{
  "train_examples": 101725,
  "num_classes": 8,
  "activation": "leaky_relu",
  "blocks_per_level": 1,
  "block": "plain",
  "init": "orthogonal",
  "beta1": 0.95,
  "eps": 1e-08,
  "adamw_lr_other_params": 0.0011,
  "steps": 40000
}
Rows from block 3, named by matrix and row number. Each number is 128 + 24 x the weight over its row's rms, rounded and kept within 0 to 255. All counts start at 0. Numbers have three digits each. After the name is the row's rms in percent of the matrix's.
# conv: 3x3 conv (model.mid.0.conv.weight, 96x96x3x3), inputs 64-95, a 3x3 kernel for each
conv.0 112:117140134118140164177104131129102125129160171127092129152137116123101169095139140126125139118132137136121145125137084154118151107116105142134150154125092147128158109079133131098132136112076139100139145106104147111132141162130120096111133129141160119126139101132121137125148111110144146142135113150129140133138089142108096115129151127127133143146090094090176101154105142084151108152131146105090143172108121109118144126127130170165141155086101085139168157113103146131153126101117165117116117099145082183120095168090123164135090150117150142113138097172161103111107141122124103121148123164145106114121123105103134200144114107134061136156148116093145133152126123132161085098132129141133096100129157073142111143137132167104105148087119134148126082147132134099110090134146106107119163137142194154076112097155116131143133135096121083150140134121145113177137147075128142106
conv.1 102:130143122143089104100158187107109140138136161134148121147131160126109106086124095148128140152122170142111109150122160059152085152131098110140123096152128066182165075152082145107164071150073128142121130128124098136133136115159099130139142105134139127125119137139101137132127112154125120129114139127146084134118095104154136106113107138132118137137099096116085135122146143142082142135123131139118117177150109088152144175112135114155126127121145095150123131127073138141091157098064115157131080119142149108152160101155122143127146135125136140160125138107121171131150123106156156102140131118132167155147138121168105149096122123170132116140109129145100145116180114110141141124128127145141113083162103127103167114133100136131103144093159123129188119119122151125082110145139126124101164093173133121152140135061146136149142125109082171155136137087127079126142182161104131119
conv.50 095:138137162148120115121151101136115123094102162151180134111145122181081142099082069119141047148131106123134136111122163119123154146124140114096148121139106120124129131133120169053148146145081114128105141128164129133156121104112105112145121171131139073162124103110121084150142162130122142143120160116128120152118120127124134102125112158108150099125113128140178123112117119159132124134160068147130137142111124165164116097094133131104098106165103145152143134128101119156154138132099104143140159133089102124144121130151142106178124124159112127131092140097129171102093124145128174108145105144130169156134151122135126130132098119081166083125091162148132116139131149148104160154087145122113172169125141098158134142122140141134122139122120073148146118131107170137146148124168122152150143133105120149140125132076083106152116179087131108152077118161113118140119132118105117119
conv.51 089:124109149165137108131120105163133124076129120133146094139135134093175132096118140145132152114137106105160107116123103142114116093117158153169157114124132154072128131100104122159104127142073099157092130168075080133142135117129155108119137130146127125129136122120128118092136129150139129096153158161119143138115124129114157125115125138100137129121146097113112152132141147147116124121091131147124140129131154123109122114121144130099151145138132136106119128149174106135141166132122148137095106157074113160092135116097118124144139123143153114146148178105118080149115112144127107172144092124141121165125119115153122130125098141125096154131124108107080162119143199137163112057100174137094150127138092149117154144141138147172187132113124096107157115149116119108128151124118157146121128177155113126084176163172122127093102096104092082116171155117138125138120176092090162163
conv.52 092:161126123154141123084134099119162129117113107136168155116105123147127092166150153113107118110156133132110098103118107147139113133089163098122106106157124156118156163106128134106092146159111149114083129116157096135161188120112118121141145169113098118135144146126094132169141114139094170171155110143084118161125158162188112161143111154136141176138060099104131150129098118113123117144137150104108067164122119122161126132161118080181110140143151128108104153086137134110109107100151122114150090105068130097141122108138101101112154148119162131169151099160168122104082162076139122194151088128143104082132111117142113150108152110133124113161121111163090172110129117135163144124139130169134120100124116108103102142154104176084141057116112135132157111104114109111181153145110159104156132151107092144119095138073149149123110168094139090132139131109132135123128105143145148147
conv.53 095:145098133159113140147136099157137119115124105140112183122099118123137121141109089106166141159152130159127131164114143146096154126138191134092095124119137168156120141114168100135101104183151130105113171112162098156164113141181110125149113108119117132108109144152138132119123112145104163113129128132119104116115147089097145171152121141132115113115124138125158111118092136109133112132166100141145101084081094141116116108135156099076162114127141121161088149148077156130084131134158136117166131093162155121148138131094121126082118174156133070093117096115142128136092120114144094122144115156138136177082145157192102162132126140124091139140124161181121113096107138092146153135127132123079143095120128169183118126126129168139114148098108108138134141139132097096161141128124145130159126096086098122117133123109123112130119155083142116097127112136098148132099118156138133144
conv.54 103:148144115118162140121113110116164173108141169116079121136120088132163070107155095136131136067100146154072129155098156136154105134086156135147115119161159142130106130147135145100127201155146156129132120108107114101132150121094128099115172153097159126123134117125113134122127103097084162138126129094083135142142125159141078142151131166119143105152121114144093160120146168126139122115131173120158029157142100134129147139128104106105133122113103136172138086141097094161118153143137081136149104102114141136113138101115104121139131105132130116144143113144107128147174104140143127134111087144165197128137112147107134153125068144128142140165141138092114151123055122122128126153104101144147117143147145136098138160133121129150149162093142163102105156160141097098162158135121135134070136180148140118144109142140135116102141151130126161139139181143125151129121122091065150154
conv.55 088:122152122089132104157118124225093099099067180164131150156177080075145105133125119166144146144142100107107097154115107121161132074131130126150133115129160106143131121098127145107113135111135158104150100143125111184153145155152102100155107139121117145119151103150095131120118106153128091120117124136127130150157124137140101118124139120169106142199129137137141162114113132152130080150099148143152176123146157128198141148108085145098147169086154129129142118102101133157147109112165136120072129169113122112152114129156122139133118171117135098087150160130094141129109118157135112114137112124105129114182130088129093107153109163151136134112112151148109122145136124123123135097166132141117135100098122131143119154117113103121148132135107133146130109101105111135120130108141101099136138203157074155090127120130111137170133099122122105135133113098103120129148119120139145178
conv.56 086:148160140129130129127127162142116144096126139133113122108094092134128188104128088119099156090103088166096127141150121159123174161119101114124118154144152119149105100106131099124142130089126145093132102147120092103168118165131098122106135145101141127141127147116076135118168167132112108149120147107161110151077155143100136109144084120110124135104078123156106086141126095099142098116136151131160128104140072126131095142165082120148149143094125126141117144113109124088158124107139124111128157122151131107115116141182128151107153126144136129140125145138130136129147139157119120079136139121123146167097140146094169125160167099126156147113144110122109156147132148121123184116174127112120153140121111145102116135121121133120128159070094116117130100122135137119162124144107096166097098141110117134102094129165128097129158130135186140100114173069134114125125178126094141130
conv.57 103:118137127089131121116084113102123138133077108097127135131151137117081125162128140083105114125120115161120098121123148154071142150094107153091144154161122115126138111116140130084116138148095159125124120135078142166108101141091088163143121111108131053114120118150134112117191158104126095104136147148148131149108135111136125113119060152170121133124132101184156106145120132143073153118091135139127137173123126155087169134120140128119085129115135149122131117101112070166119135135145129095104110097101149107167126118117143139101158118098147151148120107171132144170121130113103119144115117133140111120175140157088101127157099139128115139130217120156104072142095112140152135125130104063187110146117110113117089145126108122116177138135138127104103088116135133150146148172118088125082120149166114144158124113097111126164155162124085100120124163136133156084107134118074138145
conv.58 109:120163124094157132131162108103107106154116178106112093130097178122146133116128121145155135107084166131139112148135132147104123123109112114093148139118155108176137127111156153124110135140124093117150105144124157123158130117136137113103140111170178112147133123190135111148126138140126152120136122124117122139132126079098138136164080135109100164138131162163132114123121147127162104089134116150133124090131183167086093153096165093128139124099165116139156131111110099156099072104112119111170140116084159080140143140144146142124161143096114146162132116110111072117145157139124116164134120123124160126114126111159130134102145106150094143102127110105157141135129135180104166103147090136149125064145128159133105093090168103118144151089188124163123130109123117078125135133102134135117120116128098117136123130151112177139174077151120107168108138109181141083121119105089119166
conv.59 111:125090134137182130094162149143114122096152086122149138130103149118091129126146184149126151119184118115105118102130111133134127098173113113156144128137130117088146154089129129115197158125084119149161107122113126165144146173125113125107100115146161105153126131151149085132169145071101106148143156107116155115113152151135127103102122159129103120121123145135152106127151110124113139126178117162118144149111116087149134133128103145123120111107118144146137106149139106110173193148085128161103125128109118138106129125120147159079076122130120141129126135090104119178122140118119152144153090097133136088091134145090147082102128132150116099137181122119149141134154149129079147133141149153177065135142128083119116145129115162157117105078141138139103126113136123137157137107133094142161130149082149061122111142152112111154145131123115156112137102149129119135136125136117139128
conv.60 110:127085136113124169141159112084090156114087118162157105080143102122141134174146156193038161172125143094146136098124120135123122135145143130133115152121162144133115104116147116154114153115151095159168121143148121118121117105101157128144141100106105123112157106155125142151149098165104166132157064115127150085106143122146146135127118095128100168147100108109116139085150120160121089163113111118135180090175118120084132124136126138124147138138132137092132106119148106138106156092170117157131176142133126117121109112131074109159116155097177169100158095105126155182113108101079171136098177121165140101092119134173134156106124148145083125146103128127154121113156127136130119106112116147096149102154120152161131171113158107127120139105161140155099099140120106111138110136121137129115132083141110144120112145159109106169148157110147110187122141119168116140124109098139115108
conv.61 106:093135159125119127139082114141119117120107125145129125137096125136116204081112109132129115094185146120123129143094159147147138115166159117145184121107129138127131129104154095117138148124128109098132116120112116112122156110176140112121162145103145103149079189147089137136093154097134117109137120138100112169140126100172114114133142112091096102141127127173138121117128113146098111143153110139084130136159108106124096129152157108126141117139122130128159093132164109167108141159145108097132122124093110153142145157162138145157134111111135127128127104110154127187171119115137136121099140133114157120131162137135128125151063126119150149124142132092079101129108089108135157163137164116183107123100138151129117124162138095080140160082128095130110150148133105134108144093167114126129114112181120126132084117167108114097107123107067107120151175117136164143089117071141113125
conv.62 095:137087171137136137066124147151118081145137122118130087103107134134107169107100112159116153138121100142128163133143119097102124123168147154119187094147146111146111120132069131129182136141131131139161140115123141107131088132169159137151114107122154160106127090158118156134151100148111078186122108137100150117133149108104109144129105118116156180079149103138139130105129135124160099135148078168158123131155126096142112159056176100111117133138123088111215145097131117124094125146136129127164182157153132086146118153150109124116122125136116168089146130120098083168142127142139113138137105171157107129130123126164131096116082133170080127133146132126105112123135118086129117136127141141102176121161128130135100138135119137114171126169100121137130139154120100115111155093079126102144109137124130126148119097096121133175108116097145144138106114121146119092114145153081148120
conv.63 112:097135116141111158137134117104139142120124078114151126130122121112148147127143140139153127134162140151134154138095121100158098115142113136127111122128141093104112124141104130132149088088145155117158130092138144169150129100113133172148121146134147162112093117114128102122121124126149100188151147117147122145088103117164114136137183135119101171191123146127091132181159130054153129139144098132139084151097161119116149138110159148163098172148122134059178132132099167094159130084139140114135133145100127072134112113181087104132136151109129113155112163086112142108150062141147131124107153107066178182136109127150131144118112117134118125118123100160122142074138133168097133087130121149127167107144148126097120178134115147095061161161165115132104142151083131092122122119150121137114110110120172129118143108061123154142165112088134137107096143163144154127155081132130131164
conv.64 090:146148163126124138116112112144100134147131143119181099135118152121122144136150123137133140181125165108175131117109120112128189101122095103133151142140114143143114071151135137160122146096137123112118114140154147151127115116182105140142109168132131130136170114158105130184117145119123081135116139113122103151138146143142080092145118100106131164118105137143159140161122150113137109168106096098145154083120102124144139157135111131119165129129169115123139169171146128134174154094158107159073139116150075175106133198122151144131105117132117146155170114109109100163145171093113120102101117155134168144149116131088137125137097159123124161133151102180157102153157109153120128147127127119139119091114152135121119154125095093111176167078159131082114103155141127120144115097179121159131126154103103150104125116095129081143142159110128072149128128106164106099124112174142146139
conv.65 091:130136122145136122135145125105157136114143127117158106110111153106143154152117105147113114110099157123147151151115125111113110167122120118114134163143140137084141173116150100142137133184142100128115131135158159129134096148109152105115153136134117142125138130165115119131099157157139105146146194128076150157185129096129109096107133156185117137101122114132117110187125114096154146107145139127130121083126139113114144126165082133130095150150123112128100131145146091107119150138158122155107118106133130123134099118145116098108131144098093154100078119142130151157113117090133117122152147159070156157095123071079136131207120171129135085103138126072092157114117151105151113155156098110121140124140066081150124133153115098147096166105109123098151112127147134124109113134115123084100164133103102134101167097120083135111135110130083140108113122148119152098182088094123131176
conv.66 097:127151103071113160119134157097145115119139090130114156148115136167121143119120134150138122136163123161109107159134093160151107130116142115159138110109131130126118138144136131135139109117155139133160112137127106142144118135138115173123146098075164114122137125139126104139147160146101095148101117119149146126102119121132146135143152092111161166152116083089170104185150141085122124147167088114126138145141082115154139144154103118121083152170102135160142139108191117121118120175138134095128139085070144170106095105140148118157118110143137138129107115105106146156099152131119167119115151192133114131130141128132130115143151188149104166159095174121129090065124156141101113127087139135147144083097146154143085128127087149173180148123116151142134119094140103152145115119118127145155132115149167128122081135101124113155129084147125134115112120168098135081126160133108171105
conv.67 104:160079150119137166099114168092152089117134144120118147128135149165169087144150150137118129117134105145144104146135152134176157169095131124147137138170131154147083114114126157127107134115152158099148126106130131127115094152113146145159066112147096166136124142120165152128095157111100139147125146118125091147115125093111145091125131130091132107124142118142201134126089096176120116126125117112092095087146137117147125145115087143173137144141147104137131117110160089129076150139110101140092125139123141152125091175114135138125161145119140123120167149118113091123158103146155115143154127095159145115155115117127112144139110178139137105101096136134091116105102130113099143133151165141157136134146148137145111112139128071123168079119143106172081115141122126142111125111150179134121126117151163120122119157115123084131092113146104089110135120125125094155098095107132144114
conv.68 097:139114151145132135141134115144134168077116089068145086116109143111175103104075162135131098099159068093140119136132108152098114127143149123150113138097097112104129102134124183116139120146143111098112140136080122133133148108142112143102106101106096141113169113082069109144144131143096149184108052102154086176129124114128118145127136119123146127160143124125178109108148113166196100129145100180149060112084166111120133088161130132124072120107117165110140146146128150130113116127132162096143174091103132106138093135119177085143110151104099150139111093114124144089110143128143100127112102111142134171150103120107095187141120089122122158133160116127109158138112128096141145147075145135118152116125091085118135139154095128143114155148122102146122152127145108145178117132121081149164106143123123106109183091086154171165134147148161076150109119156122161141132118102149135142
conv.69 099:137129145125133155107092112085185094143117179133124139122105145086147106112181092135103151101139090125107149154129141107137113130134116160106151130129133178126147125097176124166125116155092140114123157147161115140114143106121136128094149117179145103090163153141120129113112084121169125109162153148089112144130123088123154155148140095129116142076112162098153128096130112132183158120112116137125118176121121127149091131159124107166149163106146147131121134135153127083161140113127129131181144139104120149076129156140130154098103070127136159146121131119129131112120079110140110138116158086167132124094173195119113106146148120151148111126103118120159109107157114139166159122106090152130198138116118137109101132144131138141097111117136089138142139145123117169128116099110140132122126114112148059153154120134123094108115111137147112114103169121124127126157120099119089159
conv.70 096:168150115108125142136145133108109146169136134125118088134118141164134133147148131136162137133162147117112139121154146200115146134116093118180171110139104115114165171096138074167160121077121115127106130158139127087135130143104139144134122100167104125119136120152132117104143106151122125147131103171092144113154127133132149188153132152178124110108145096143112136119165115129149106126103145108129116148150119137108128145124143142146151140124107155153101141111153118138140136148105096126118134100146148117119170130150113138095117122161163151108164121111108186108110061142137150113095123088135149130122104138102154106155111133114118130175139129120101125187128151115139161126112085129111103086111150144153147142133130131120141151121113116137075141105199121111101152134131151133137084133162077145117175140098110112112149120121119116137097115134160177106158098123106131117
conv.71 109:112140167087166108113120153129138161164096152107170109128124091125138109105137164098141082158072117126126170144126136143097120149125140134149108160151123109110144134128129125122123135088169158084109145118107138212143175113169143127116149148150126123120152131113130131136142136153150096105114117139109136138160126113111147111112136095122141158111100097138125146151147140131140135114133142131087137166145096112125137128141144136127135141120135103193100167090134116097116111156087115099150125095100114143120136127098125146160143122064138128115145121127124167123124152138143149126172117138134166130139096145136103143094159137117130159105120121127161102139143111093101139142161112147096141116131125116077141120132131152098151123097141146122097128098129086178167093166097189120116128112137133070141115142127126145157159109163127128101106141108146105099144142136130117127
conv.72 092:091109142141140147079114125113137140157117131171110136148103134094148115115126136147151139093111140146108139157118129117133114155130067157160091117155111140124143152140105085132136102060075097164101117120144159138122125116127111130064107110143102134113087101127121128184098166122117131138120144147190149134100112122180151149118182131149146075139114131129177128142119122055164143143151140078096152151145127105122135134113113111156121103111134126130123117116127170162131095111160131099108143124116135115119100107169121148139119147127115131142095149138107127133117150132126151124135137141094116116147157125090115144158117110107129125167137094117199134096123125142134114125157111117145166145126122140116140123132164163142127066110057106188152149091103125137120139104136132131129136160152152114152112125116154095126170142133156139163118101127138108125150129125103117123
conv.73 103:133153127111175112130113108121119137143124093080132123094128083131108136080117109139078115100120141141100134148121128148130094130085143122147104092145117154130107149139129122147140140118112204112144140178116173133155080124149121172093136155131140096158107110099114104143143124147124147100139104131108165098099129108179159159096129118126164117089135128108127128127117109101131140115119132134199107118128116142114118146118112125088130101108113151158134141122130118157173087111133155138067132172133143108058119137115125092106141129162113126097139114093169141104110092191136147146151105154134080176073123134141106157140117116163104157134115109183159136109129087111109140126136135126113138107121132152109143114195126165135135136136069088132126141129120135137106104116104169103132085106101171104134142091128127124151132118081150135144097118126140126145108087164176114104
conv.74 106:155132140113142123150147164104137128144144137138114104106172124141080076108154145121167130121140142132178106131147119097155126138140091122140124125101133125137158144148115094205175110119084109099152117149132097141152138124171110097125115155155129125131133121144160107073149187116113120110154102126123124136109151148116110167121127122090127137156081153116142138144119155133140097120108098120168110145130157108111104172114164126119121121144126141103173174121092114136152130122143100152107106130110123149144105138098126100104108140140109124200164120091138152169106110108126085149126150142124129096132084152082139101177154128112136100118131154116142127108152089104158150189042128126132112121123143125117136109169127134115121117170085112149111161105131125135118102130139112105137136126153110165121134088130108131094165142128145145094151086161128122132113094144152106155
conv.75 092:135113168131147133142141130134166169115165122133089109134134063147157152144163160142152127103137147116105146153128151138113122114116123153170107134110148124129098150108115133145145139119112143157134084118086124159144167157142130154116104136111147144119107157196106124147115147076097169137115159114194097136106115164115151154056139163139123130140147155131178129137147074149114161118163091119121124142099132098114162153137119123143134162123116099119136142152145100159161135156125126124114106100170114154157135106162101132145161129107116113144153145159149138105129125147129132119116096142149123139114087159164103069121125122182153127115080141158130158109135119111182091138139178140138101158139120101140140133109145089152115093124158147089090129168132099145129176094096108126118158111160123106089121144143130105128122121073178129119109128153118087133129142125136108128
conv.76 105:125119103127139119127114137111153130099086113171146202177132083101124139127109111158113160122104115168135134143149176142123102114161143113129113110090148150126092148110102106195091136121164146089139123157102118130162109134130113093117131154144109156119093109140166109139163113106130112135108169160125150122146117122131106112156132150100097135148157166137106148124117127139112130143115135125130115142109148099097146147133073111104150158131083132120117121157098123140127126099128122145089135170178122090120130109133161083106147121145135159139122124113097153116121166147100096094129168181162116123138134133119117137146112107107134172167102098094121107097140121145126129176144158145109158172118105117133163144125148108132138109134151167140158093119090106091115171095071134139169147140126159136167153136090083161107095138128107159125147115134159157156110124095117137106
conv.77 094:119157117151122143126144123071128124173166140095096142147123130139103100100156144118149102132106139134122158138139136107124139164141134106120090116149113134145113106100116132134117138150133140110119171138149093122096122147093155165103125127097130128141111125090122121174159135105114160125112096133140116110119153106138107149131124123134120130126128130165130145131135138194124137143127146117143099093139096120105139125123125167118126176128148084147093129096102126157167136116089103147150099116170139093130158129094138174107121144092077119139154106130136101167124154091097110122166175137142128158115099133132152179136109088099093099177127125121105183123163091146114183049147069136169106099167134118107131093133158141170097120126154155099098103154149135143113080129100172150105181095122119138157108107125148148128129119102162117136128129132098149143175174121143100123
conv.78 107:140178093125146140124127154150063138106123107209123183139091141141107095122162148134106126149112119113158148108140145123105098160156099146127142127172144120067127117151137114141109127124125094137134115122130127115135109145108160102125133158151153149092143120133137115124139097113149110175093137131155139121122135154128164087112097149137114085167120114120145133102136117153087147151100097153134151165100122097079084172114162136069188114110105126143145140135142136162138093123130170145084146132120144113141146147128179123139163137155145135142194105149119116142144108110110126137132126112143111139082122127159140143130127136167117113149147138125112137123128124152115159129087123102126116157077175116151143135133097088150141079139150101130118172154090084125136122132140113110123132104149147103128133131083141091135148092196114128104099132138132133117129119144096130127
conv.79 103:132095143140156098098163162131112125160104155115121138087114126151109160137104153116117141135146106118139122143131134108145111110130152118150134165130117133107120122118138137106149105096128125104185131139156164111133123141158119105116100123116140115122139129144116145108110081183106105111092124134139127143103142105106143075163125107089114157105137158126129146116168141116123070104136089137159134089158044136135134091114135195144156148116189124108114130149138138096100118116161091163121121130158120115138159128133136123082123112145149181102108122106114128081102149103131134190138142126136112147159163149142084134109113131162120132118090070123173103134119136169109121082125142154107146129096129118122096143139172147138132123129146145106148089139124155122086161082130114120125148157132136077145137113127112137153114077117149146121115122138130144100142148112115102103
conv.80 103:116134141123140134142122145128110166144146107119109132158145114151130184120086042102138112137132164135089053150141131126102159177138083125115146103112104143143120158112155114098106151171114122165118141102087103145119150156104125123180103160102129122094142148132127153125128103088145097151138081185084132132109144114160150110107157176135086109131088140138096135138122162107154133136152117120116125152165157115128109131159150124116058136096105128117189151144064161103133103138095145099117139119118153173140112086087134144111082140132136116133137132112137145087136152129102121095139134109125154105124108120169141171129075127131139116126127150138135123130134113140165117099109106138145152136141142144136138091112119145139174123153101125123141121129107116142111149142112100127157151099113094132143090137069138164130122126156128142099162108118107189144138158143101087117
conv.81 106:120142127173141143122133100120104096088091138141127148092111112120149118156121158144096109144159096123119105119138152094118190148161141087175085111112123130149109144172114127144106112134142126158162142121134139137163131098143158086160145119101131109129093102091139133116078108148058183131127148120109164103157104147123138130154137126119155117121120138177177120149150063106131117133149130102121140146122125130119103093108101145101159080123114114132155150085138142176120173104104133139141102122131117114151148139141120074123134126112150112135089109132126173129108089153112114123172122143104124131133127113108112135098135127124100154100190116110110136102125129108106138120133154143115134106094131112122116106106128108144128160110135162089118082140148107149153109136095124178139139134109101093150127132161154132110121129109194151127099102123120095140078145125104132153
conv.82 110:149121079103168130145148106063150113123125142131136131114151165082125123142111147171124118140129162103138106100084139118195122109094132141171174133102094131145132117175121131144153102116114180141132122129130114119087108103115146145135116150096125120119098190164112090069135113136117101149105150154120112112108122117168129138123118103140166143128033124092130168177101078160168175131095142119098157150106110079124163115136129126120152136100098117127136116106131069073122135135124182092123136100141106083124109132163132154135124093121126152143116145148084127110077110110085140146088139135105137120109111130120157151098140107159114127143132159113156121122121113084116115121132144148152110123125122144139114134150113161113159139106152128159131126122128096142137116116144115093132108126166159133106128146104138123140123165134154149104125156109123109122150123103180114150
conv.83 104:129141129085097152152175135133136147148157095077135132146137118121131133167088154145111126134143107099107155142140125151077142134117153097141148100132141121114109150126148131117102148182144095163166119127156135108165125114172140125143092139136153113162108106105085135137183135082111123102110137160144148127091114104144127142129136134137113111104171176133144090155091132142147126111170147083137091150091143164126098127156146115119110107142043158135127079116124139128128133110144111145090128143145112130099117127120154124133097130141169073135117134155081077139122160143102125150163148140181119141118162104129130090161150141167123133118148165108127150113094134153176086114167123126103152091165143129097108116122114093173140126120126161131114112141137089132135108133134151115116140120120093136141145104141134137130137131132118120081126151158113160148148085114192159135
conv.84 092:124127168155192085127112155144129158130122083133168103138168120106106105121102141123148152112130094119156100125158141102127131149140085151132121144130171152124153112152114106151094164130142138100133133115124099133142118124177116141136130116129125121138137180097192134155159110138128139133146115124138102126083152126128177106120109128159113089126125184094180096134108124088138129175112120127112133094141109105115139123116123181129114116127143155115149123128155123120106092145118101157138117138185152139132113120113139115108147109155143096078121120128114147076136114151103128149125134130157135112144142184115105111135105105145156123152124103146159127136183143123118110115119100110120136105155165153112101145148120074145090153063127124113140134105132102176148105164116132085124113159119142107147135141128138118103155130086163131147080154124116094123124143100135116110
conv.85 102:121115135140161144142101155132114142111130095158094101114125121167158093133088136104134154135116122117106157118169047114095127096097108126086128134150126118147114136152105142104085137124102104149110125132146097184160102124106122118136107143112140138111123105156120126116116129086126118146191113162132088074158085090138140180131123124123114130111160079131101102118089160110194115088166069116163115126116106134133142118147153117134050132142151130134064179151083155130087103131162135101104168114181134129111161127095106117128148096129118146160145132115137133163091112106151145141148162136113139102123122147138101160140141146080135131134120133136132111148127104103137196122148121120113122129114104085150134159113121125063138124175041121117102113155093149119109099161114153117108128075154140079184126093124105152136126083134120143100128145128114147154125114117135092167
conv.86 103:131141096146105142100118103159115142115108149128130091107144118125083137119096167161115137149094129086166053144159147114147137108167116093123120098080129121114154130110123161108149100095147100128119138101110137163113134157134117144136096142120131099131133148177111106118088151103099107146111157106117130082119149110108136105128128170129177121145116104122134161149141126154129150099111148154141161087147066104106155162133122130157087132153112126088186120095132090155107086148096138147123141143163121153074125186098109154115130138118136093146104115149131141119140111091140133133128119123164107121100115140126100108097155174126089129122104129136153125146112093135118163162130109112141145118112169149160102097119142128138130106121118117116080140138179115118141128115131158124120169106122107117089121126133126053099123137105125163106119102135115152113152182114110137109
conv.87 094:127133117126121101081127034153129148147166098115163109134153110115071110137094139159138130139122115078113067114159133139178122091103133151116131138145131160121097139118111139175096124109084135151146102131069142123074152121116118115171126125167105152143123138148179100069126116146153098134151125132113111132153086132074118107125103132144146083163107162135143142134134090153125077169103102129130157091111135173095160145134122131118123125124158121098161102136116134103146075165094129125114145135119153120105100122121132142118133136138143129167165139113116124157107102150108156156070124138134115149137088140097187114118132098133080147121102145137165123159133113124127142110111133134144140091176119104152098117178131103153122091146081132117134127137118094146151084108173118109120133115157121157127137130088121158106102114130096158144133143119118145121164142174130107155
conv.88 093:132147145104116161158129145131133075137098154095160148109128120146121068151133152117149154172124108124109110121140165138091127120097113108127144130101129156127141176123131147130148105130103156124141149158130130100116109217140138112133105118173176137150095131124143107152106138135137073150143114143120107117120138091112152090123123135116135122167142123139145085082142130154098115133146126163167112125119113128146112115138134160144110165175110133131095136071195114081138129103164108167101148160123166125146138133136141105172109122100150109163180122157138128134116132120158099100116113153120154162134135165164127144114105129148140146160126166125153153160147180125136112163130149147152150140126128165149140137089145093096152148144106139114099113139139128164111153148143112075148105101090129112149123104147127172107110083138131103158126096148111162132109141147158185109
conv.89 104:107152100142087111160087138113147137125118152168134115135122142121166122133119124131122137136109160098121127093142104136114137152145179122086120091139174140105129143096144098126094085140149080165114154132102121137150092116120130131156146151119107163128103125149119133124123144111161096124067167114133150079174141086102150135146116114131127162154133091137091151148108155129120142114138102149116156136122124126150163123126096117164074139150136113140115114130101149169090121074124134150117117177108116183086116117162141111144118111092131139134129137104129154088126085123099127139121141156143109098100177138084141126107149115082126161171139154153128120103127139113138107151103119151136114134118143101151117162092129139066124131143079107145151145162071110110134102089135086141134112124124142150084078128096138117147074130118094163150133122111115139131110099130136157114
conv.90 110:112135095121152143121119103092131127135088144140118096100117162182090076118131122113136132082167089111165125123093142136111123141152142138116095153162185123129122123106149136145113164107123107154074126131132108104150124111147140133149153101093115156122165120173113103101121131127130130153092115110105124115154145136089104145106104093117082130110198130168144131088101119132141134115123130139174126113130129141149166100129112080162127160060131132113142128156116162119110132089121114137150173135127104126095119165160146136144118155092139117146143119137147117143124151164118157134131152103154086136155131156141115117147153109130118136148162093085154126151173122178123128084130130124135155116124096110111142149170133140099118116092138124147107172103126123118177119100142129137122130093136145093149103136100130158157149128143130145119138128166112135124097116101117121172
conv.91 093:113131119132110159113150116113153106102089167120138146084162124119162111160061145117123147110129161145127129183126122145132130163105156145138141116140113107115115143130095132112149127128144116168102175100128124134141137148144110121112158142116104118141113158112119070145164083145143144114119149122138130142100098131084112103161135116104162154122090160080152143147175111098159142123163098108101171176130144119104140142094120103161131113097117150148164103112096106117091150130104123129152134109161126124148111106096151086121135129159130135091142125160140108121122149108100107133157102139165122175135110143098132155129082146114088190118111112081153125128144081070103166128119130127147133119093139060133121141125134101071142142123165128186143119112069065133155130086163169135147125132132122107151137127152137096097138156119139122102158110122127118117174142110082139131
conv.92 108:158090125104171088122171116143113121139120163110158116143157107141161081120072162112198109146125131115150121135118131130132159184077129126147156111144091133137167155168097128101126125120149106142122132159065152135138150111151114128154117122124127114141097166101100125133131144137112128135146102150096144100110157083118116145136071166127160096172126134158115113144109114105086114142071128123141142118167145115159113127173144079141126132091125121142085109145120106148133147118178134104113146113128108105172073175109118075162137184146169101118156147156108135114153129103092138132166148118111131140151119152123142087158104132137116116161130093101138145135114136094166114104105090109139111151085099130153157140127126153116111151080105105101099121107130141123171127118112126094156147190120121133142117106142156177109105121121145105106145135159116168143124117134154114127
conv.93 092:165179115112096160096112169147103092077107136130117103169125134100110145146110144100111139113109132155174212162111110084159100140131161157087133106122122126125146148137147114123158134117126134126168143143093133151155121139147119102121098166126145117089128103145172134162165104134158121103112120157095137102098129107083190114119121129073109107077146131144112118105175113123080158117117160148143115117099102119167089106079139113145127115144076116131143135113118150125101106145095122153161110134122127153121116143137116103154142142102130119129148115120140132095132159166181102103128136148121110160130106159115165147112114138143104137094112158122164049135150127122118101136142191120087137132129097162133155154128096109128141118119130155182149104136066195122076142114189117120115112136124160101155182109105145134155170125112096115137135120107142156142122119174124152075
conv.94 099:140142152094119117131117147064148098139114159104115136126129122156105146137151118148126158112118122102128112134148160115131103135185134089115128152165107093121172134101142124172159114143140100136110112177146087128123127125080137153131118095141120132136133127142112143127101158146129064124136163125134134119114173136140098117128117153106160169127122078116096148129149144150111111098150156138121112108146149139101112116174162116090137106137100134125103101183122105143119138149130143167095134068105121113147097151113135130133145121128130117164121147126122164130118115140100149141090125134089111182126118084152096146109143137123109135139134126133159092158094127128155151150128138110144143131106139112096143073140126107167115109105196138138098149122103174095146118138151137145137104123100128132127157124128100154096154152097107171160104106142119156146096147136111136113
conv.95 101:108139110127117085129170107133136152078112115135188109137135165177135155125072108117097152133107166161092144101133125160155154106068132174111156099134102148127150145151134141145111113111091119132114109122149129178130141158137089111113162131132112138100147144139152101164130141121116145102124130116137191140060127120147126140162077142126105130119168109131124153127101093102113153152133098121105112123140147139114151099135168133123066093140138101122106145155128123127155152151114097102147109165099151137138146122137119149106093112120114144136173139100132096131140135104153105104096123164114123144183158115101058163142141143150143153171136110154122125128097150133114096127147155111100129088135095164154169079119141125111109134169089152119131120143118169131131106120104102126156107091159135113120132166135146108100114097150051115141149144112120132152094098108125136107